{
  "dataset": "read English sentences (LibriTTS-R)",
  "train_examples": 15625,
  "gain_aug_db": 6,
  "targets": ["voice"],
  "num_classes": 2,
  "hidden_act": "celu",
  "widths": [192, 192, 192],
  "loss": "cross_entropy",
  "init": "torch_default",
  "residual_init": "zero_last",
  "optimizer": "adamw",
  "eps": 1e-06,
  "warmup_steps": 90
}
Rows from block 3 of a small sound classifier, named by matrix and row number. Rows with one number belong to one channel. Each number is 50 + 12 x the weight over its row's rms, rounded and kept within 0 to 99. All counts start at 0.
After each channel's rows are labels from the 100 clips, of 14848, where the channel reaches its highest value: "top examples" is what is common among them. Only what is clearly more common there than usual is listed. The data: read English sentences (LibriTTS-R).
# convs1: first pointwise conv (model.blocks.3.convs.1.weight, 192x192x1), inputs 0-95
# convs3: second pointwise conv (model.blocks.3.convs.3.weight, 192x192x1, transposed), outputs 0-95

convs1.152:39 58 43 51 51 38 45 53 61 49 48 61 53 38 46 77 45 31 47 64 55 62 39 62 50 26 43 49 38 59 56 36 50 28 32 58 38 66 41 45 62 49 51 52 48 42 51 49 44 49 69 53 71 58 38 55 55 47 31 36 50 43 40 17 50 50 51 62 48 49 53 48 36 57 40 46 28 34 50 62 50 34 59 51 39 42 41 53 53 38 50 38 69 25 41 41
convs3.152:45 62 62 44 56 66 42 26 51 69 53 66 62 54 49 76 60 61 49 35 76 40 42 44 38 33 52 43 78 47 52 59 48 47 46 39 53 46 43 28 28 42 61 36 38 33 48 60 37 42 53 56 81 36 67 50 64 41 31 46 56 49 35 65 35 59 81 57 36 50 53 25 36 50 57 56 52 51 41 60 48 48 39 63 28 56 58 70 53 46 56 58 63 33 58 38
top examples: voice: male

convs1.148:52 50 28 48 57 27 47 34 49 56 59 39 70 46 42 40 49 31 44 46 21 61 62 30 46 41 35 51 54 72 53 57 40 62 66 56 46 33 64 37 52 49 64 81 57 61 56 30 37 44 68 56 74 51 44 49 64 45 47 47 42 42 57 57 49 33 45 40 29 50 32 44 59 56 55 56 41 66 31 30 63 49 54 44 49 59 40 46 46 52 66 47 28 51 63 66
convs3.148:58 58 58 32 67 67 47 33 53 66 49 51 51 47 61 72 71 53 45 74 54 50 48 55 49 51 42 43 67 58 46 59 38 79 34 50 43 45 32 33 47 52 56 36 72 34 54 40 46 51 62 71 55 41 61 36 60 54 27 33 56 48 48 43 34 53 48 73 76 57 53 35 43 69 54 32 37 59 24 49 67 55 58 54 69 59 51 70 54 48 50 42 43 51 61 47
top examples: voice: female

convs1.34:47 49 56 65 43 50 48 36 36 64 54 43 47 39 45 69 62 36 50 67 50 52 53 69 41 40 51 65 52 66 58 49 57 47 49 33 36 57 50 46 56 62 68 49 57 44 56 68 57 51 31 37 56 45 45 50 57 30 62 44 45 54 33 36 38 37 56 71 72 48 61 54 54 50 41 42 46 39 56 45 60 35 50 41 57 44 47 55 60 35 35 62 44 43 50 45
convs3.34:45 49 54 32 77 57 64 36 28 57 56 39 36 60 54 18 48 54 63 60 53 47 61 46 53 65 41 36 45 40 40 47 66 68 64 28 47 44 35 38 29 38 76 18 52 50 50 44 42 34 30 51 69 45 54 45 59 38 55 59 39 54 46 56 26 57 73 59 44 29 53 39 46 40 49 41 56 20 27 49 52 53 49 42 52 50 53 57 50 59 49 42 33 70 64 36
top examples: voice: male

convs1.90:55 37 46 35 55 49 55 47 63 53 41 64 52 63 45 61 46 25 28 43 33 63 65 53 50 75 66 39 66 59 57 61 66 57 34 46 40 75 67 56 57 48 41 44 61 55 62 49 37 40 42 54 57 50 59 47 54 44 31 37 43 50 43 49 53 29 29 35 42 67 27 57 48 79 39 79 37 38 48 62 77 62 39 45 44 49 27 31 44 47 58 51 47 42 40 56
convs3.90:43 42 57 40 48 26 62 48 59 33 62 57 50 50 43 65 47 52 50 41 53 53 39 60 50 42 48 42 46 30 52 65 76 44 34 16 61 44 38 53 39 41 51 17 64 50 36 22 68 46 47 61 64 58 62 41 45 51 41 78 61 46 68 53 47 59 42 44 46 31 32 60 51 52 39 47 44 24 28 45 42 55 64 23 70 44 41 52 46 51 50 50 49 29 66 52
top examples: voice: female

convs1.149:32 52 60 63 57 58 49 50 57 51 51 73 44 73 60 69 43 41 35 61 42 48 32 59 32 36 65 57 46 46 58 43 54 56 57 74 50 48 48 50 56 61 69 53 62 63 46 38 50 50 73 73 76 59 38 46 39 38 53 49 44 52 33 45 48 38 47 45 55 38 54 51 26 43 53 71 55 60 37 52 46 22 57 47 09 40 46 58 61 58 54 43 32 46 50 60
convs3.149:63 41 62 57 60 62 56 48 44 75 53 65 48 36 46 69 70 41 45 54 64 40 41 36 37 56 79 66 78 61 65 40 40 45 36 53 61 51 58 40 46 49 50 24 38 38 41 66 41 56 37 60 70 21 59 49 51 50 27 44 43 45 49 34 44 77 72 67 51 33 37 50 40 65 51 45 44 43 57 57 57 47 49 20 30 50 33 72 63 50 57 58 61 52 74 44
top examples: voice: male

convs1.84:61 42 46 59 46 35 46 76 74 63 31 35 51 33 48 55 59 67 43 37 36 57 49 53 45 44 44 55 55 38 51 71 45 60 46 53 37 53 25 48 43 61 55 23 64 57 39 45 32 46 37 49 36 50 40 49 47 48 61 36 53 58 54 70 50 70 45 64 44 53 54 41 63 58 45 57 64 51 50 65 78 56 51 35 59 58 51 64 58 45 58 34 71 53 42 45
convs3.84:47 50 46 37 37 74 46 58 79 72 58 51 68 40 42 64 58 62 54 51 75 53 58 47 33 66 75 53 49 72 45 70 33 72 51 47 45 29 47 66 37 50 65 54 52 44 43 61 41 24 58 48 39 56 57 46 51 52 52 35 26 56 59 53 70 54 46 53 55 49 41 27 55 47 58 55 46 71 37 46 73 58 74 42 44 57 59 62 56 42 48 41 40 47 65 39
top examples: the word "she"

convs1.52:55 40 65 45 39 33 44 47 44 39 84 36 47 55 47 42 59 38 67 45 59 50 41 48 41 85 32 69 55 55 57 25 44 46 27 77 45 54 44 49 59 53 32 51 65 78 54 43 80 33 55 47 52 39 56 49 31 61 50 60 47 49 51 32 51 39 56 45 54 48 47 60 34 43 53 43 50 62 70 42 50 44 49 52 48 46 52 31 88 57 54 49 32 53 70 59
convs3.52:46 61 35 57 40 33 56 40 34 44 75 64 48 56 66 46 43 49 67 26 57 49 53 22 50 55 56 40 56 64 50 53 48 55 17 63 53 39 33 41 61 56 27 58 41 45 36 31 50 53 45 52 47 49 53 36 44 64 48 42 81 48 38 46 35 60 67 75 48 56 41 46 54 42 62 47 50 64 51 48 52 47 45 69 39 47 39 57 59 45 47 55 52 46 53 55
top examples: voice: male

convs1.87:54 53 54 82 15 60 66 52 70 54 82 30 61 42 30 55 56 66 33 65 65 55 43 75 66 33 54 43 42 55 35 61 60 28 51 53 71 32 46 56 47 57 78 42 53 27 49 39 22 53 58 31 47 50 53 50 40 51 43 44 57 51 52 59 50 61 52 59 35 57 52 29 60 60 57 78 51 44 44 34 54 37 49 74 51 54 47 73 41 36 44 49 63 42 33 37
convs3.87:57 50 52 55 49 43 45 66 49 60 38 42 44 44 63 52 48 50 69 62 44 62 60 45 45 81 53 68 40 34 40 51 50 62 52 23 43 77 41 47 60 44 78 34 60 47 61 37 47 30 42 40 24 42 57 47 65 48 53 41 32 50 43 59 60 38 73 72 22 67 62 43 50 34 55 58 47 47 60 51 39 56 54 45 41 52 57 63 46 49 44 45 46 40 64 37
top examples: voice: male

convs1.25:49 53 46 50 53 53 50 49 61 54 65 43 15 54 59 40 48 52 34 55 80 69 60 82 59 65 50 65 44 51 75 36 59 46 42 48 54 53 46 65 46 46 51 39 45 47 47 52 87 53 39 65 47 36 52 37 27 56 56 64 29 67 50 56 53 65 56 42 38 58 41 51 45 20 51 22 60 46 44 45 24 42 60 62 51 42 66 48 57 40 50 48 51 43 61 59
convs3.25:55 59 52 63 46 40 59 56 58 72 52 54 44 28 54 40 59 51 54 74 64 50 51 13 46 67 80 44 53 53 46 44 35 59 47 54 46 43 48 55 42 61 58 30 37 50 26 52 40 38 30 55 48 34 43 59 38 36 46 45 57 39 46 57 54 72 62 42 31 32 42 46 57 43 51 59 52 40 63 53 68 54 37 31 45 39 55 61 46 38 54 54 42 62 83 68
top examples: voice: male

convs1.27:41 29 48 45 65 39 59 51 74 40 50 50 38 48 59 54 56 87 22 47 63 51 45 49 61 63 45 42 59 53 39 44 66 66 45 58 35 52 68 65 44 51 52 66 46 62 50 59 50 39 27 48 16 55 63 43 48 62 40 54 54 60 55 58 50 52 45 36 08 58 54 54 60 47 57 34 32 26 73 66 33 34 46 65 76 63 54 43 60 62 66 37 44 54 64 44
convs3.27:50 63 44 38 47 40 43 47 56 78 32 58 40 28 76 32 56 52 58 63 57 54 42 46 40 59 60 45 30 46 60 51 45 53 36 42 65 59 33 44 68 56 39 42 53 34 63 28 47 56 54 51 50 32 50 39 65 45 38 39 69 46 41 48 42 45 45 63 50 67 48 61 37 63 61 41 53 65 72 50 58 45 44 63 58 55 40 51 50 44 51 57 55 47 42 37
top examples: voice: male

convs1.33:46 53 56 63 52 59 31 33 68 52 30 58 43 49 52 74 45 28 47 46 64 46 53 50 61 52 64 37 72 45 52 40 44 50 44 44 53 53 42 62 55 31 40 50 45 74 52 58 36 50 70 52 38 15 44 47 59 68 43 56 42 45 38 87 39 46 51 34 33 50 44 50 65 43 56 61 53 54 44 56 37 54 44 42 23 59 46 49 42 58 50 49 34 36 53 58
convs3.33:53 33 45 32 61 55 74 51 41 58 57 50 30 53 73 30 58 69 53 49 56 56 46 41 48 47 56 50 60 55 65 57 70 68 51 39 47 50 42 34 60 48 42 44 49 35 53 17 44 67 38 56 57 42 57 42 49 56 40 58 32 55 54 18 29 68 24 53 56 44 68 45 41 72 50 41 53 25 23 50 59 44 45 46 68 48 37 54 71 63 53 43 57 48 47 47
top examples: voice: female

convs1.162:46 48 53 62 54 70 65 65 50 56 48 67 33 31 52 56 45 27 45 58 52 70 63 69 47 60 44 42 53 51 48 48 57 57 30 45 35 47 43 52 47 50 63 42 72 27 50 42 54 37 30 33 48 36 47 53 43 49 61 61 37 64 64 30 34 54 47 49 54 49 74 52 70 61 36 29 38 60 34 52 54 55 65 39 23 55 34 48 35 45 40 44 75 41 63 33
convs3.162:47 40 51 52 48 46 44 53 36 25 57 43 51 54 44 41 34 28 50 42 40 49 46 51 48 66 39 54 56 51 54 48 70 40 68 61 58 60 68 50 61 39 59 60 31 52 42 60 43 31 32 26 58 57 48 51 53 44 74 65 27 44 49 74 40 50 46 28 16 47 41 48 53 05 52 54 55 41 55 54 37 43 56 33 60 50 42 42 43 61 47 40 36 50 43 59
top examples: voice: female

convs1.184:66 51 44 49 35 60 60 51 48 61 37 45 37 63 55 65 44 66 57 31 57 29 52 48 47 80 48 60 71 68 51 58 61 26 40 36 46 47 56 50 59 34 37 58 44 38 50 79 61 65 42 57 28 43 45 34 61 55 74 43 53 48 54 29 28 43 31 57 65 63 45 63 67 33 69 53 35 38 59 39 61 60 64 60 57 53 66 50 54 41 59 32 58 51 57 60
convs3.184:49 49 62 38 63 65 67 41 42 35 47 57 47 74 38 62 51 57 42 25 62 37 29 49 41 59 52 24 64 71 67 59 53 41 55 67 62 24 49 10 51 60 35 44 31 29 46 72 37 48 38 74 77 54 41 57 53 49 33 59 55 53 47 46 39 50 45 46 73 37 47 60 39 54 47 39 47 45 35 44 46 58 57 54 55 48 39 41 51 42 64 55 42 41 56 41
top examples: the word "but"