config.toml
arch = "quartznet"
gain_aug_db = 6
n_mels = 40
loss = "cross_entropy"
init = "torch_default"
learning_rate = 0.0026
max_steps = 4500
lr_schedule = "cosine"
weight_decay = 0.0
Rows from block 6 of a small sound classifier, named by matrix and row number. Rows with one number belong to one channel. Each number is 128 + 32 x the weight over its row's rms, rounded and kept within 0 to 255. All counts start at 0. Numbers have three digits each.
Before each channel's rows are labels from the 100 clips, of 14848, where the channel reaches its highest value: "responds to" is what is common among them. Only what is clearly more common there than usual is listed. The data: read English sentences (LibriTTS-R).
# convs1: first pointwise conv (model.blocks.6.convs.1.weight, 192x192x1), inputs 0-191
# convs3: second pointwise conv (model.blocks.6.convs.3.weight, 192x192x1, transposed), outputs 0-191

responds to: voice: female
convs1.173:156144153091114189147113104151126140115109068109143096137131195120091175167158096113127080095123105157159108152146180076177113123154122100155173079156131128151128114134082122158119078183207104163069163170151155133145097140107094083177112084148091118166143080134135153143157091121123101149155129124120062146124131103144094176139112172165147093144075198134182114107134085108145152075180113102133121137148135128140099140143123096120183115118084102101140117077080115093155123128158122143177134047077188117122103073105129105189123132167172116170157068157090128120155220127125075129
convs3.173:163139053155134075130153152129202158114140145101117097091144141130177136173149093100122166068099130076178188158104178111167207130129157125116176153113145148173176081115165142101134121138191141137139151138140100116117080135140155189103161154104154141151114046138166060165136114148150093117112151101120123148086138132148094155148114113108127131117090128161115156130095099136200140133077143150086227097142180100177104149074118093122101121114140135084138106168104108145120083101142097097088111094108146116098116122153109097190148122055101171130125154136068139152164122157125072201

responds to: voice: male
convs1.21:168101138115152137138094166107152094128124129130153133094173094108164086111178099103147156144118111137083179189122101183058126144160085117167105167151152078136139140128107079095113112104173133163036169143138144152163126122198142174136175144146155112160112078098070160089140095109142090103133105137117107097082125127147113156137154152129061125119121113107145102155178098132200086121100126126152135091125037100136153167104139136171134148133160079170102111068183124106115160164157105066138117099106149146138135166177080190179145135085159136110165184109085126202099081151147146081
convs3.21:181081129099114096096094107150129049104146058171105153136141112111115154155145136135116106133133130159164109072119060168094090128131075082121105138125146158186149117142150101142094172144160123122096068085118159088140165160119192118139117111170116087105198170081074124036089158100170178122140060136146122129142126125137101131103110155090080179181161105182126121106147130083133103104123180065100096123107125071096152149107071107130071116107135152146184102110117160040131109148104181170101117181109129131138095132136110127124131115117172076159066158118130152115143168113140108112

responds to: voice: female
convs1.180:133132124090104108131091040102088151108131141080187093084108108086137106101113151210113156112146081161125137091132131119116161131178155131144096162127169159131121134127157104112163122158136104153088103162144094122110132135157079138122126100156102151103134097233052128223105114112109156153197140180040096097117107128138100107131147115123121108119099190132129169137116157136085121075164171121126142156083135153175055097203107118102130105111134151169132130113059178089096134101102156186173122121127145126111084086117128093106152146126120124107103039151127153141134158155135103187
convs3.180:114111192160135165126186107113114152142112147168213086138097107116065119138154090148133121161060071165108075235123122103083147121101127089123134120154139138145110167127058141149101128143130118109164141173119109133142116129120088101104184120138123111096131094124152193176189116081122136155158147134080150101135085136108128181107174126170154132151117134129112130105124137105161066128174111095127051179107116159214146154165146155151134105122144089187144120123086128150147176108116115124107128095160104089153111150117175148101080113190145111120134092133080165069092095135061190077

responds to: voice: female
convs1.73:165159134091166150103025147158078190151149137078174120154108109195149139133122149098100137127135169139104034168187122104106141109139108137176154150086168138182133124129155031138110098101138092115127136152115113123152128131134150119141143122126053150132156178091135119109143144182084157134101107166084140111066077128149145139141176088185131137137098112125105125127190140101143138156105186113088189116167137153136117097107095139109123073100142126171167103066073132090120200076120094125065158107161118091166095180143165087115126179135105192153124139121142137155125097158105139128
convs3.73:120071137145187174110160078114203089110151126120097118128165137115143136097167213150126210094145151086152108167087123091161087112184121152113119101129135114140136100080111062161136129062141130154156164024145115156081124132110107122080236108118150092073194125120101150169111116136088135158152123123091165142101199137132139131097156136141201170104156110139145134114110137108161134168124098138109086192148111128121188131170135126119130129142156130069121149143100149153107117098112115099079075101160136120089140112120122162109111142147099078073079122174093088110171148141146154125

responds to: voice: female
convs1.109:120136111151114050133175083153121166170146121184143057152079140137106108088071123116112159132136123152152113130098152100057170123165061132164105186138131091065139145116153128141145117125246121190135196107113099058146193119160197168164085128155120171151129156064156127080179137121167120124106112092100124087123084119095122106138156157172093107105093109148149150127156156154102144117115103120123154066099164147076181100088119138107101103152108095152073128089153148197103113147130110107092136188136115123094125118160099133171143167129141148127130167156147122082117144159101110095
convs3.109:106161106173098087119102144127138121134129122123079117124139118173163155102131126079110194089136115055163158097122143162155110134143065147149149124101145065147164079110175099112158119191116173133128168157135124094122180116156172153161112152181110123183169158151147106097025140180107103165099087131133112151145186133091118080174090126119126115059123145128151115167103055154120157157131120104147193071110142140088140091121120094133155123113122142055117123153114109154103107110136120087116115100060114150112146159118100132102183146056140133072039144164098089180179169142152096130

responds to: voice: female
convs1.54:103144128111121078130157192100126117191120131234133159098110134127111137104135158116113155125142138126092130114105121175073171119131069131198083141160108087043157123157162143125152140130154123140163166091135140116132154152142164155119087072121135109093075158068123147058175136154151094094084086092099127112157107114093133138165143161147097116123153081125153120102163133134207134152117094107149104097073078139102168058034132112141095127130129130081099113117225138192139109115137141100084160173136123156114110155096073131142156147112118138140142229127141138128108119152106124078
convs3.54:075126096163139106159130136142142093145113143073079154136166124159170139130168161117145178079174124078144160087103144130172066134156107179130151135100119049124171066117174122115131159147109164115146111092130171088128131074146164176179084131129128139172189141138128080115054149186171118150055109063158118125134185137124179057145107135105105086094124148132128136142161036121135174146127137136126174087130152119103121087150109105066143133145146159062108149152113120119111121092106151120151134112112147159107138157160089112108177123064074131085095142174142071180168132127172095143

responds to: voice: male
convs1.151:185128133131114023112111121137087143139139096126124125108158098178133143128162109126136129146178153074148145143133180118149110090148085123190113157150113134106150192153158106122126117163107178136123148164114160126149110145111223119163150134111116121065123122127080138123145115139118151185179150076146096127069097160136135132142101153157132139147154145113132182154139187132167068119181095088131061097112109116077153080155148164159095090105127148111098082091106100114127127131170159060148119126139138167151095151128080136170141131087142090057111159109037026215123122115141091143
convs3.151:111130140047132127126122116125149119153104179087145100159132122089136126099116118103134105157195101073170131185142184122135105131112136128153167113096111056177120128097093131101108095155079144098175226166130098083187102091113131134095169188138117122097088108118110133121134151140114142241139134088060097121089130158089096117132181167179138103131150099128133106117093191108189108144161148138136148132176086195129090076141157141182137088076145084108068108110150170156122077132081134121158109089119120152137074156110111130049117091142139126126121126135164092104139140178100139132

responds to: voice: male
convs1.48:192089145208103057146117126131154170121187107135131071116094169128142108083119150157129170161191122125146100117136146164122144131113094066126138139132109100127141080204092125130104130141155140134141145119119063108119171124070125124121106144199135138073098117138118111207116177207159120107113146070108143149156192096132126090122117116052122140146134132116160124126129137077080104149111149089114146064104156109103110073125152091142142127116158148117077122136166116113123123106143135108157112131151104086082099135091114101229124119086148114106101150140071170141137203128159097232
convs3.48:123164118174141092119123193150165058127064123103104165159139067158140110165137122059150132104154115104170170073177145139158099122116141146108081120087134093084096128139123128094114098135113157084090027146156129078129148141118191110149126165140086165155132136161155120097137135145141160092133086103155146126124128079135206086101068149122064109127122148124135160097106129170173137171103138152131161114112140076125115089096174141081126181144162174125075090170130191125118074172084179123153138142121174137153128064114103097101138152135152186162156149128186149177131181135162115182

responds to: voice: male
convs1.155:144119149109071141171100133048155126118056147093115149165182055128144117129084137077123092162110121104095143127111103215082058126152157162142107122138125176165126152130155120106129120109126142145082153112148165076142101120179121107183126140121168109116128152120103133132092084114143104115104160128107113113133146156138125151129143171134123123127161124181067133134051155116123131057084115187174150184126107173127120110109150178172164114192075156181111103167074141137108205130128137145061057103133150154135104144208130091087120122160164134110129100103174143124162065151102183118
convs3.155:093128096144107185152205114127173113163166163184062187082159158117153148160161136173139093132114138113152145087120150143176113111155119188121096157140074133126155137137158099153141153134159128143107178110107104143086070135127151133100119126077147088080152148069054110156135090155179113116143136119107155161131155140173143128086081097087196160122146106043135111085171137090106154113186166078090145140173142079158164103147107110130093120106123097098180148148112076127131142111098105177128135143143083130119151199104068160184134151076108064111114111133158121156122152128062187129

responds to: voice: female
convs1.146:110128118167114135065139183132154110116138141143129059134186175162128126166143112142143109080126140150150078221121085131095145157130137115171162137126096091096138132119121143105105136193134117185112114106115178122189095080092138137154138153118125088114143125087148177152082138155114106094122066142130203116081120128114151186130196196057190136129111100121108116131113110163115159153074155121128077135145078136101123113077105180153145103126106067118111103097129093117136084136066175097060109083167117101114131091167037124151140143122144132135101163130166102150079062108142094175
convs3.146:129085103135170087105195168143137161130111094131169076117144141168133162170113135088137098079134148170118101127161166128154164124128192145104112098179124175123040095174111169162141124100147144138143049154149160111144133148108074149181099175098154103209097166164174148180112134125118174122111151153164108139156132111162149148064150131099159099112098156123101128100136102109101159046076125097131117152109128115169156131093142139070094164185134169128139168150143103139105176119152125131177141084130134129156126108152102101118102151116126198210175169168117092064163116138126099205

responds to: voice: male
convs1.33:162123073099122011129110105128137165143125170209143098148140141117129111121070080186159124091133126186105135175105085137117140105126118158136148132141136117157106150129095153127175126152184185119084105087129140089103098147160156117138170150170086060124151145118092148152111098092101113127134099082166141087146187114092138148098109150110084134091173167119085149167155155117135138094100119169153133192116168104129153084100185189124100096065172167150134095098100091130142190136095128173129142107083129116118109123111113170167098143157130074111048147129213132115057147127161109153
convs3.33:068147102169083151169059137150106121112121110118163104099099128128150128144100125150092122135142144128153106099124128128114085153117160148131167127114164037132191107125037158125166138163101157148082110146147107170139121143130111152085101128115166153144127116150085113153139105146098084121120144081186120120109163141115093206178149116149155129133133134131139118093107114117094059119137077119116129162144120139040068160157135147083137136159154117109143087131096143100129069080103124151169085136207148095125125175106084194101045084098151130018102122085121109080093127070122139077

responds to: voice: female
convs1.16:090120122188119129142138092101128089102121120087079069138168147134188134121121124230150135099174121165115162109158134105126129113142178202099147137090115118141109149150111186168126152098063125000152131086103136158106104145123173120083101173125186104150141087101096085117130102127190191154132128082108112132091132174169090137186110126065109116130109143079194153106157139075123160116142145144176109111104160175111162177148170170115107119205142130092156142151159127122127129075176098137157150162132175141110103159124133148156157135141159068104135161115092131141135128103093139104
convs3.16:088156094158113127132101174109117149126158178111078151174178168156133099119130138146127165114165167110198152132174116126138158117154095126121170115139149116122117140106117080191109099083138107129186154168182086140101172121136145150135063116143106163076052117077125078139148116120126113095099144121147136067131147135146125095170103149131107124162115172174166122088155152108137131127072110175183117074117151093113118130034160179157143121142148146091115138123114079187126097087178186080143136082084159149131136118154114121143206079134151113084061179157174159127152166191169074128

responds to: voice: female
convs1.72:087103138171080145147084080193105130157133125165124117142126106133120092136152084126078170172129079153108109093104144094070139112115128112214118161170147077124149126112145099110160181121110142103099165092124097091133176118151128145135135075153148122151081174126137149161127133156128144093127125142130091089134101160127123042144120131139111169120101175123150153113141167129142142144156080063087143086062134105158155126085120133068138130135152154128164174068107208150071116129102092126094144168159065137091129121108138069085154216071116129152142153208158152106100154210133140184
convs3.72:134100129170171113135105114142132138118135121130125175075126179082135144134136127097123087068142095123163109104135156162153083132141095135091108120155086089164113083147173125119097219094152167136064113136136177093149105094132191207159115111115171159114077205078122106096056135160118158108095109141090070211125181128107086139084126154153128125176129096061164138157153077207150169120148154153198195151110160115129116065117132095101148105141152150095159170150103088121181098118127114129095092184124101168112144111153116110130165125089111120151087126145140110116158147155145111098

responds to: voice: female
convs1.2:085168093121161185150079189125158155124147067086070205099140137081108146082087168108188138105130092067153179089061182112167120127119084110086138046099133130121136135101079157125165097160162097151118154116154126100085120116113169133213086122140076173122152124157097128172196097122148092126066122105153098166151158107175133112100130131106103117123089151134114111200108133080116139149141101144074063122078153138116129131149138075153161132102090168140139124142158130120174128135105180147168153113148084160146099112156091139157130103130145149094111045109085095123153108120121107120
convs3.2:167109161127115232186098122132066170171116160092167107075076111098103143115101061105137093136151140135137154104139174125095111145105073085114092129043074116127132173156062108136128134175113089148090149088122041175128161091119132103143107109173108164071106128125112195086139155146111087144087120142094133192131074144152151124052120151148089152180104117084113141092110108085103129153156139182103100132125089103071116139159095086149131162154117164166117151106145076133112113110153119151110135130083116139129112152158150143075088152146156073077099097099139160116097171121121153129

responds to: voice: female
convs1.147:119189157106135074155180179126158143144098172147117173108135077165130105164163084096110122118151118067118164097093150147079161164120028171114121117166142115095169154170199143166128140073144133116136076114112152119145105089087140183137092123084097136117125155136103144103123089075121114116151134114128082079142110082077142111150123194123121079097147122133085168161103117174191153102124123102161123099106109122055193149054124114116156123080061165136111142094123149196101120135148110167085149186092106118122125103103122166113164154180102104112185187116134091095147134119128090116
convs3.147:138066143115127220102114120138146119154152109192094170130118072162103115115135177175148070109085130113140118074111096128165114147123106176085066144205114151143120121126228109193166142094139108140132138103139146100108118106109096123098109165077120168103074157104056109116128106152231195135157166172144114109117151131161123187140106132091139191123186125115121074105145130125088152128126094092160158129132118109126169131159110093103135111089142105105130131148096084155096091123120109195129115182175115119130152116093119105230149106118099073113125140135133122131098098173110101109

responds to: voice: female
convs1.123:113123127077108145208129255157104066133117100173082184109095156140107112074150124171115160119115128115104133103087148078131166118114196132167110082120127143134116112095128164122078147124109102133115116139116110100126132151133124117078142115117118114137172120188127133114121120092106172104083111145233094088158143127102169118135129117086104148106160186138106121054153148124129108149141139127136143135126083084139129140123123069100128184079160165108126138118210167133148170139156106158210114124133107122132114134103107131115141164114153158131169082102110165135116169131166112148
convs3.123:128095067096138132144093156092188093114136133090098156124117084127164095124127172125153145129162101104143119089123099124181049134150086180120114128065143075158192094103124143099124113155114132108147121125155099112141153092105181140142118092163153162164146115102168096156109142175147141104114181072131091096125160140127135170140111168113069078104128128145161136150098032119132167161148084134140182135057153123109101116149115141083115165133140140106083124146135149104115040097086126105147135102133193150167134132139077104149162085104111144103176174155188131162163173124210044187

responds to: voice: female
convs1.162:229153153147118141107109120140136115092135072104065165099140130128120077136139090032135120112087131072140065130069152117110148179140085158138077123107118128121170143148112110116116144176168119242109069131134174170164127080127150115089105124126191159145117085144082104116132109113109082130086117106202125179145132125055168082148135148064181119145097179136151085166125125167106069143165128164127124187128097113119154167122125091142148103085141136154144111092127109121135142172106148168140080144135114123117122129185090132116128108161139149109191167107089060093124145120136104123
convs3.162:135129144135118211152120086121045146127143138153127090124133120093112172123148095114099142175137148147117117161105169086061171107099157078220134142105119164099157156088122127131157106137170107176168149126132127183122085123131135082065105158153181112073122105111044138113153134075106065160134162112083143125120115143142121103125164079136121127122197079126170111169105171085137101140176127157082088128187066167113128116166167129157080100068087109144170094091150140138116128151091111143117137108113090108105090085120164178128114128145146065148172066108101145123072101070097141108

responds to: voice: male
convs1.37:157167154039164102157115126106074137147072171140086129147211129156202171155121124120144105146072138142108138106105149085164128071125122222091157102087118123154096125158159132136198097133145100119169133141136118125155134205098145109113158130091140121102127092168135080105168145118131135148120172121135120140134164084105124149104055122138026111118152121155075144112077068110130143094098120184074062139163113149192181146134151124106072193062136170143131134143110108125110110105086124141098118112101184140127163169153128187123114117169154100150133116126149122105153137090159141137
convs3.37:034098156192175155114145106148118087132142107095128135088112102145099101132142125121135057111065192201001059105118174104109100151059157106119129123168124105111142143117150160138121188122143143143087146116113139134099115136116090100115077124087116098139082165161091138118126130088149075060103156122072127148127146132101128158122105095120151136093111133098110104140184183110123086126114107086101077131156137135111150152156090137119155124118110127077131154111067155152166152105100113185139115121203115103085095112127169179089143108144098110111145102140161128121099113063204090095

responds to: voice: male
convs1.82:119089140140083140150112133098145168090131129127103101096110121148099117101135171113106133103155162095133220118122130117216122112110179095146143110117139156163173167128078127130141128142135139099149145112133113176141078110090207104213105094072175115138125130107156086158134174122101170102144132052105108165117118152145164115120103161158091110131158099113111104111156168128174129098185148093123182143125152106076200069183125146132152085142163097148077120143096094135146092089158141096144080140144172148114128130097058158221098145196120127084089148075125067144133106093072110158
convs3.82:149132141139114194176160156128108158174094157118122148131128089098145139135112046144142074167126147106149163137144129130131132083134115106121181142052121064206094147141100130150088084159096165115136128209113104079135116106115150122146068141196077066110132112128118166175103137130088094118121133083147148134122129097101167177167110170154164061197142161103160106109121109086193153163120173136129096141123091102074145088120150122165169144106131131117117132137173165137104074174148157139157148213060136098159141174114157148123117103112174130128071131141170124128096200138092121176

responds to: voice: female
convs1.24:163103177103167163096166116112139156155180153188042115138123074168116143118114165085132072146124159083126121128142134157157081138127227124138110136120143132163168150137164126150130136141176144183116101133136093106152125088162120117102102155135136128132079142148119163179121116094094145092131140085043134136149194117131117118117152130050074154117139136133124118113099149068069100128106108159151196220104107114100090076134096132123097156075126145136085179185119107115118155103078118110126123107106122117161133115151069140102155132182165077124083146138089129092156134113126200217
convs3.24:088110131095155129106213098134093175100147131095204086085119170132116115146160143150117154087110141091120105104085174111171164106125158106109174093246137128183141114122198139105152189135114149161140079091097144137128139145112143127106136130073102131102170120144109119156156112111140138160060152116116146147146076100142078155174171120095175190101130114036116112151174083138117163130141158111124129151159093167218118087096121077065112146165111112098116127127189148136128116094135129154121105095226142142112088189107083112099097114111141144132135132113103127118143088119158102123

responds to: voice: female
convs1.76:138181122120111163075150127139120080115152094156150130109206153116131177178180141098087118150154151109091130111177154096157117124133194112163150051104114173199097101059136156098125085158102081104116057131090125075180110101153138171106092168161047119118147143116168152146132143122137116172131119130123105171103149131142151190142158153111150091131135092129183080139158093100118117160138163111089119143151079109081136141132140137142158089116102107116157067118173094121161085160154120078144159085101120067115183149128140138118169209107172139190143146107097070112125088137130074089
convs3.76:113196166121135180119139074137113106137042154168156096169076064104084131080117107161142113161134119165110081157152147143042097144088096121153096108116162144101135178148153142141117085120031114093154181118142119093170106077125105104096119137144142133052124115106167166113134138116153140192142122166099120109113108119074131130091155143181112044161149104168164109108098184137130090142148084164111095165140111173128088121168135141109196152079137124125103140123129127167128106138131142110185165093140130135141176164110188155158100134154166093097173101131131180088094068109119170105

responds to: voice: female
convs1.149:107148132162133125170064066118137210116104168198160063092086117088123098109167103169100145154157125151117176148054167171068132107079129105205171161149132097082143095165140061123141109134214146163131119188136153134091146153170185151183112094132124113120126103116117135217127124148087132120119120176125117100130117141110137075114110120152136110161122183113131155160130123106165120105135165054123117108101118073115061039086153107108109105140109108159119134083129121149162123125081145133087128153144149137093104108052132133201117125130087140161100146139118123155105145155121113115
convs3.149:119204135118076089138100160155154088086099104167122110187102054154089076127114077118137098153139109187115140121152153105104102090087069140151133080129138179058074180151097106114111090118086156102197109200125068146133133157123137097094108166163113092129127123121121171078169138077111206098156131106131110080126076110125132135090118143120114118142153127183142163073080168092159106134136095139089082114121122129100106106145152147173166177095136128148117115111127134176044134190100215106159149103099127149180129094105171149149098122186122147118161115145168121145110132142128120146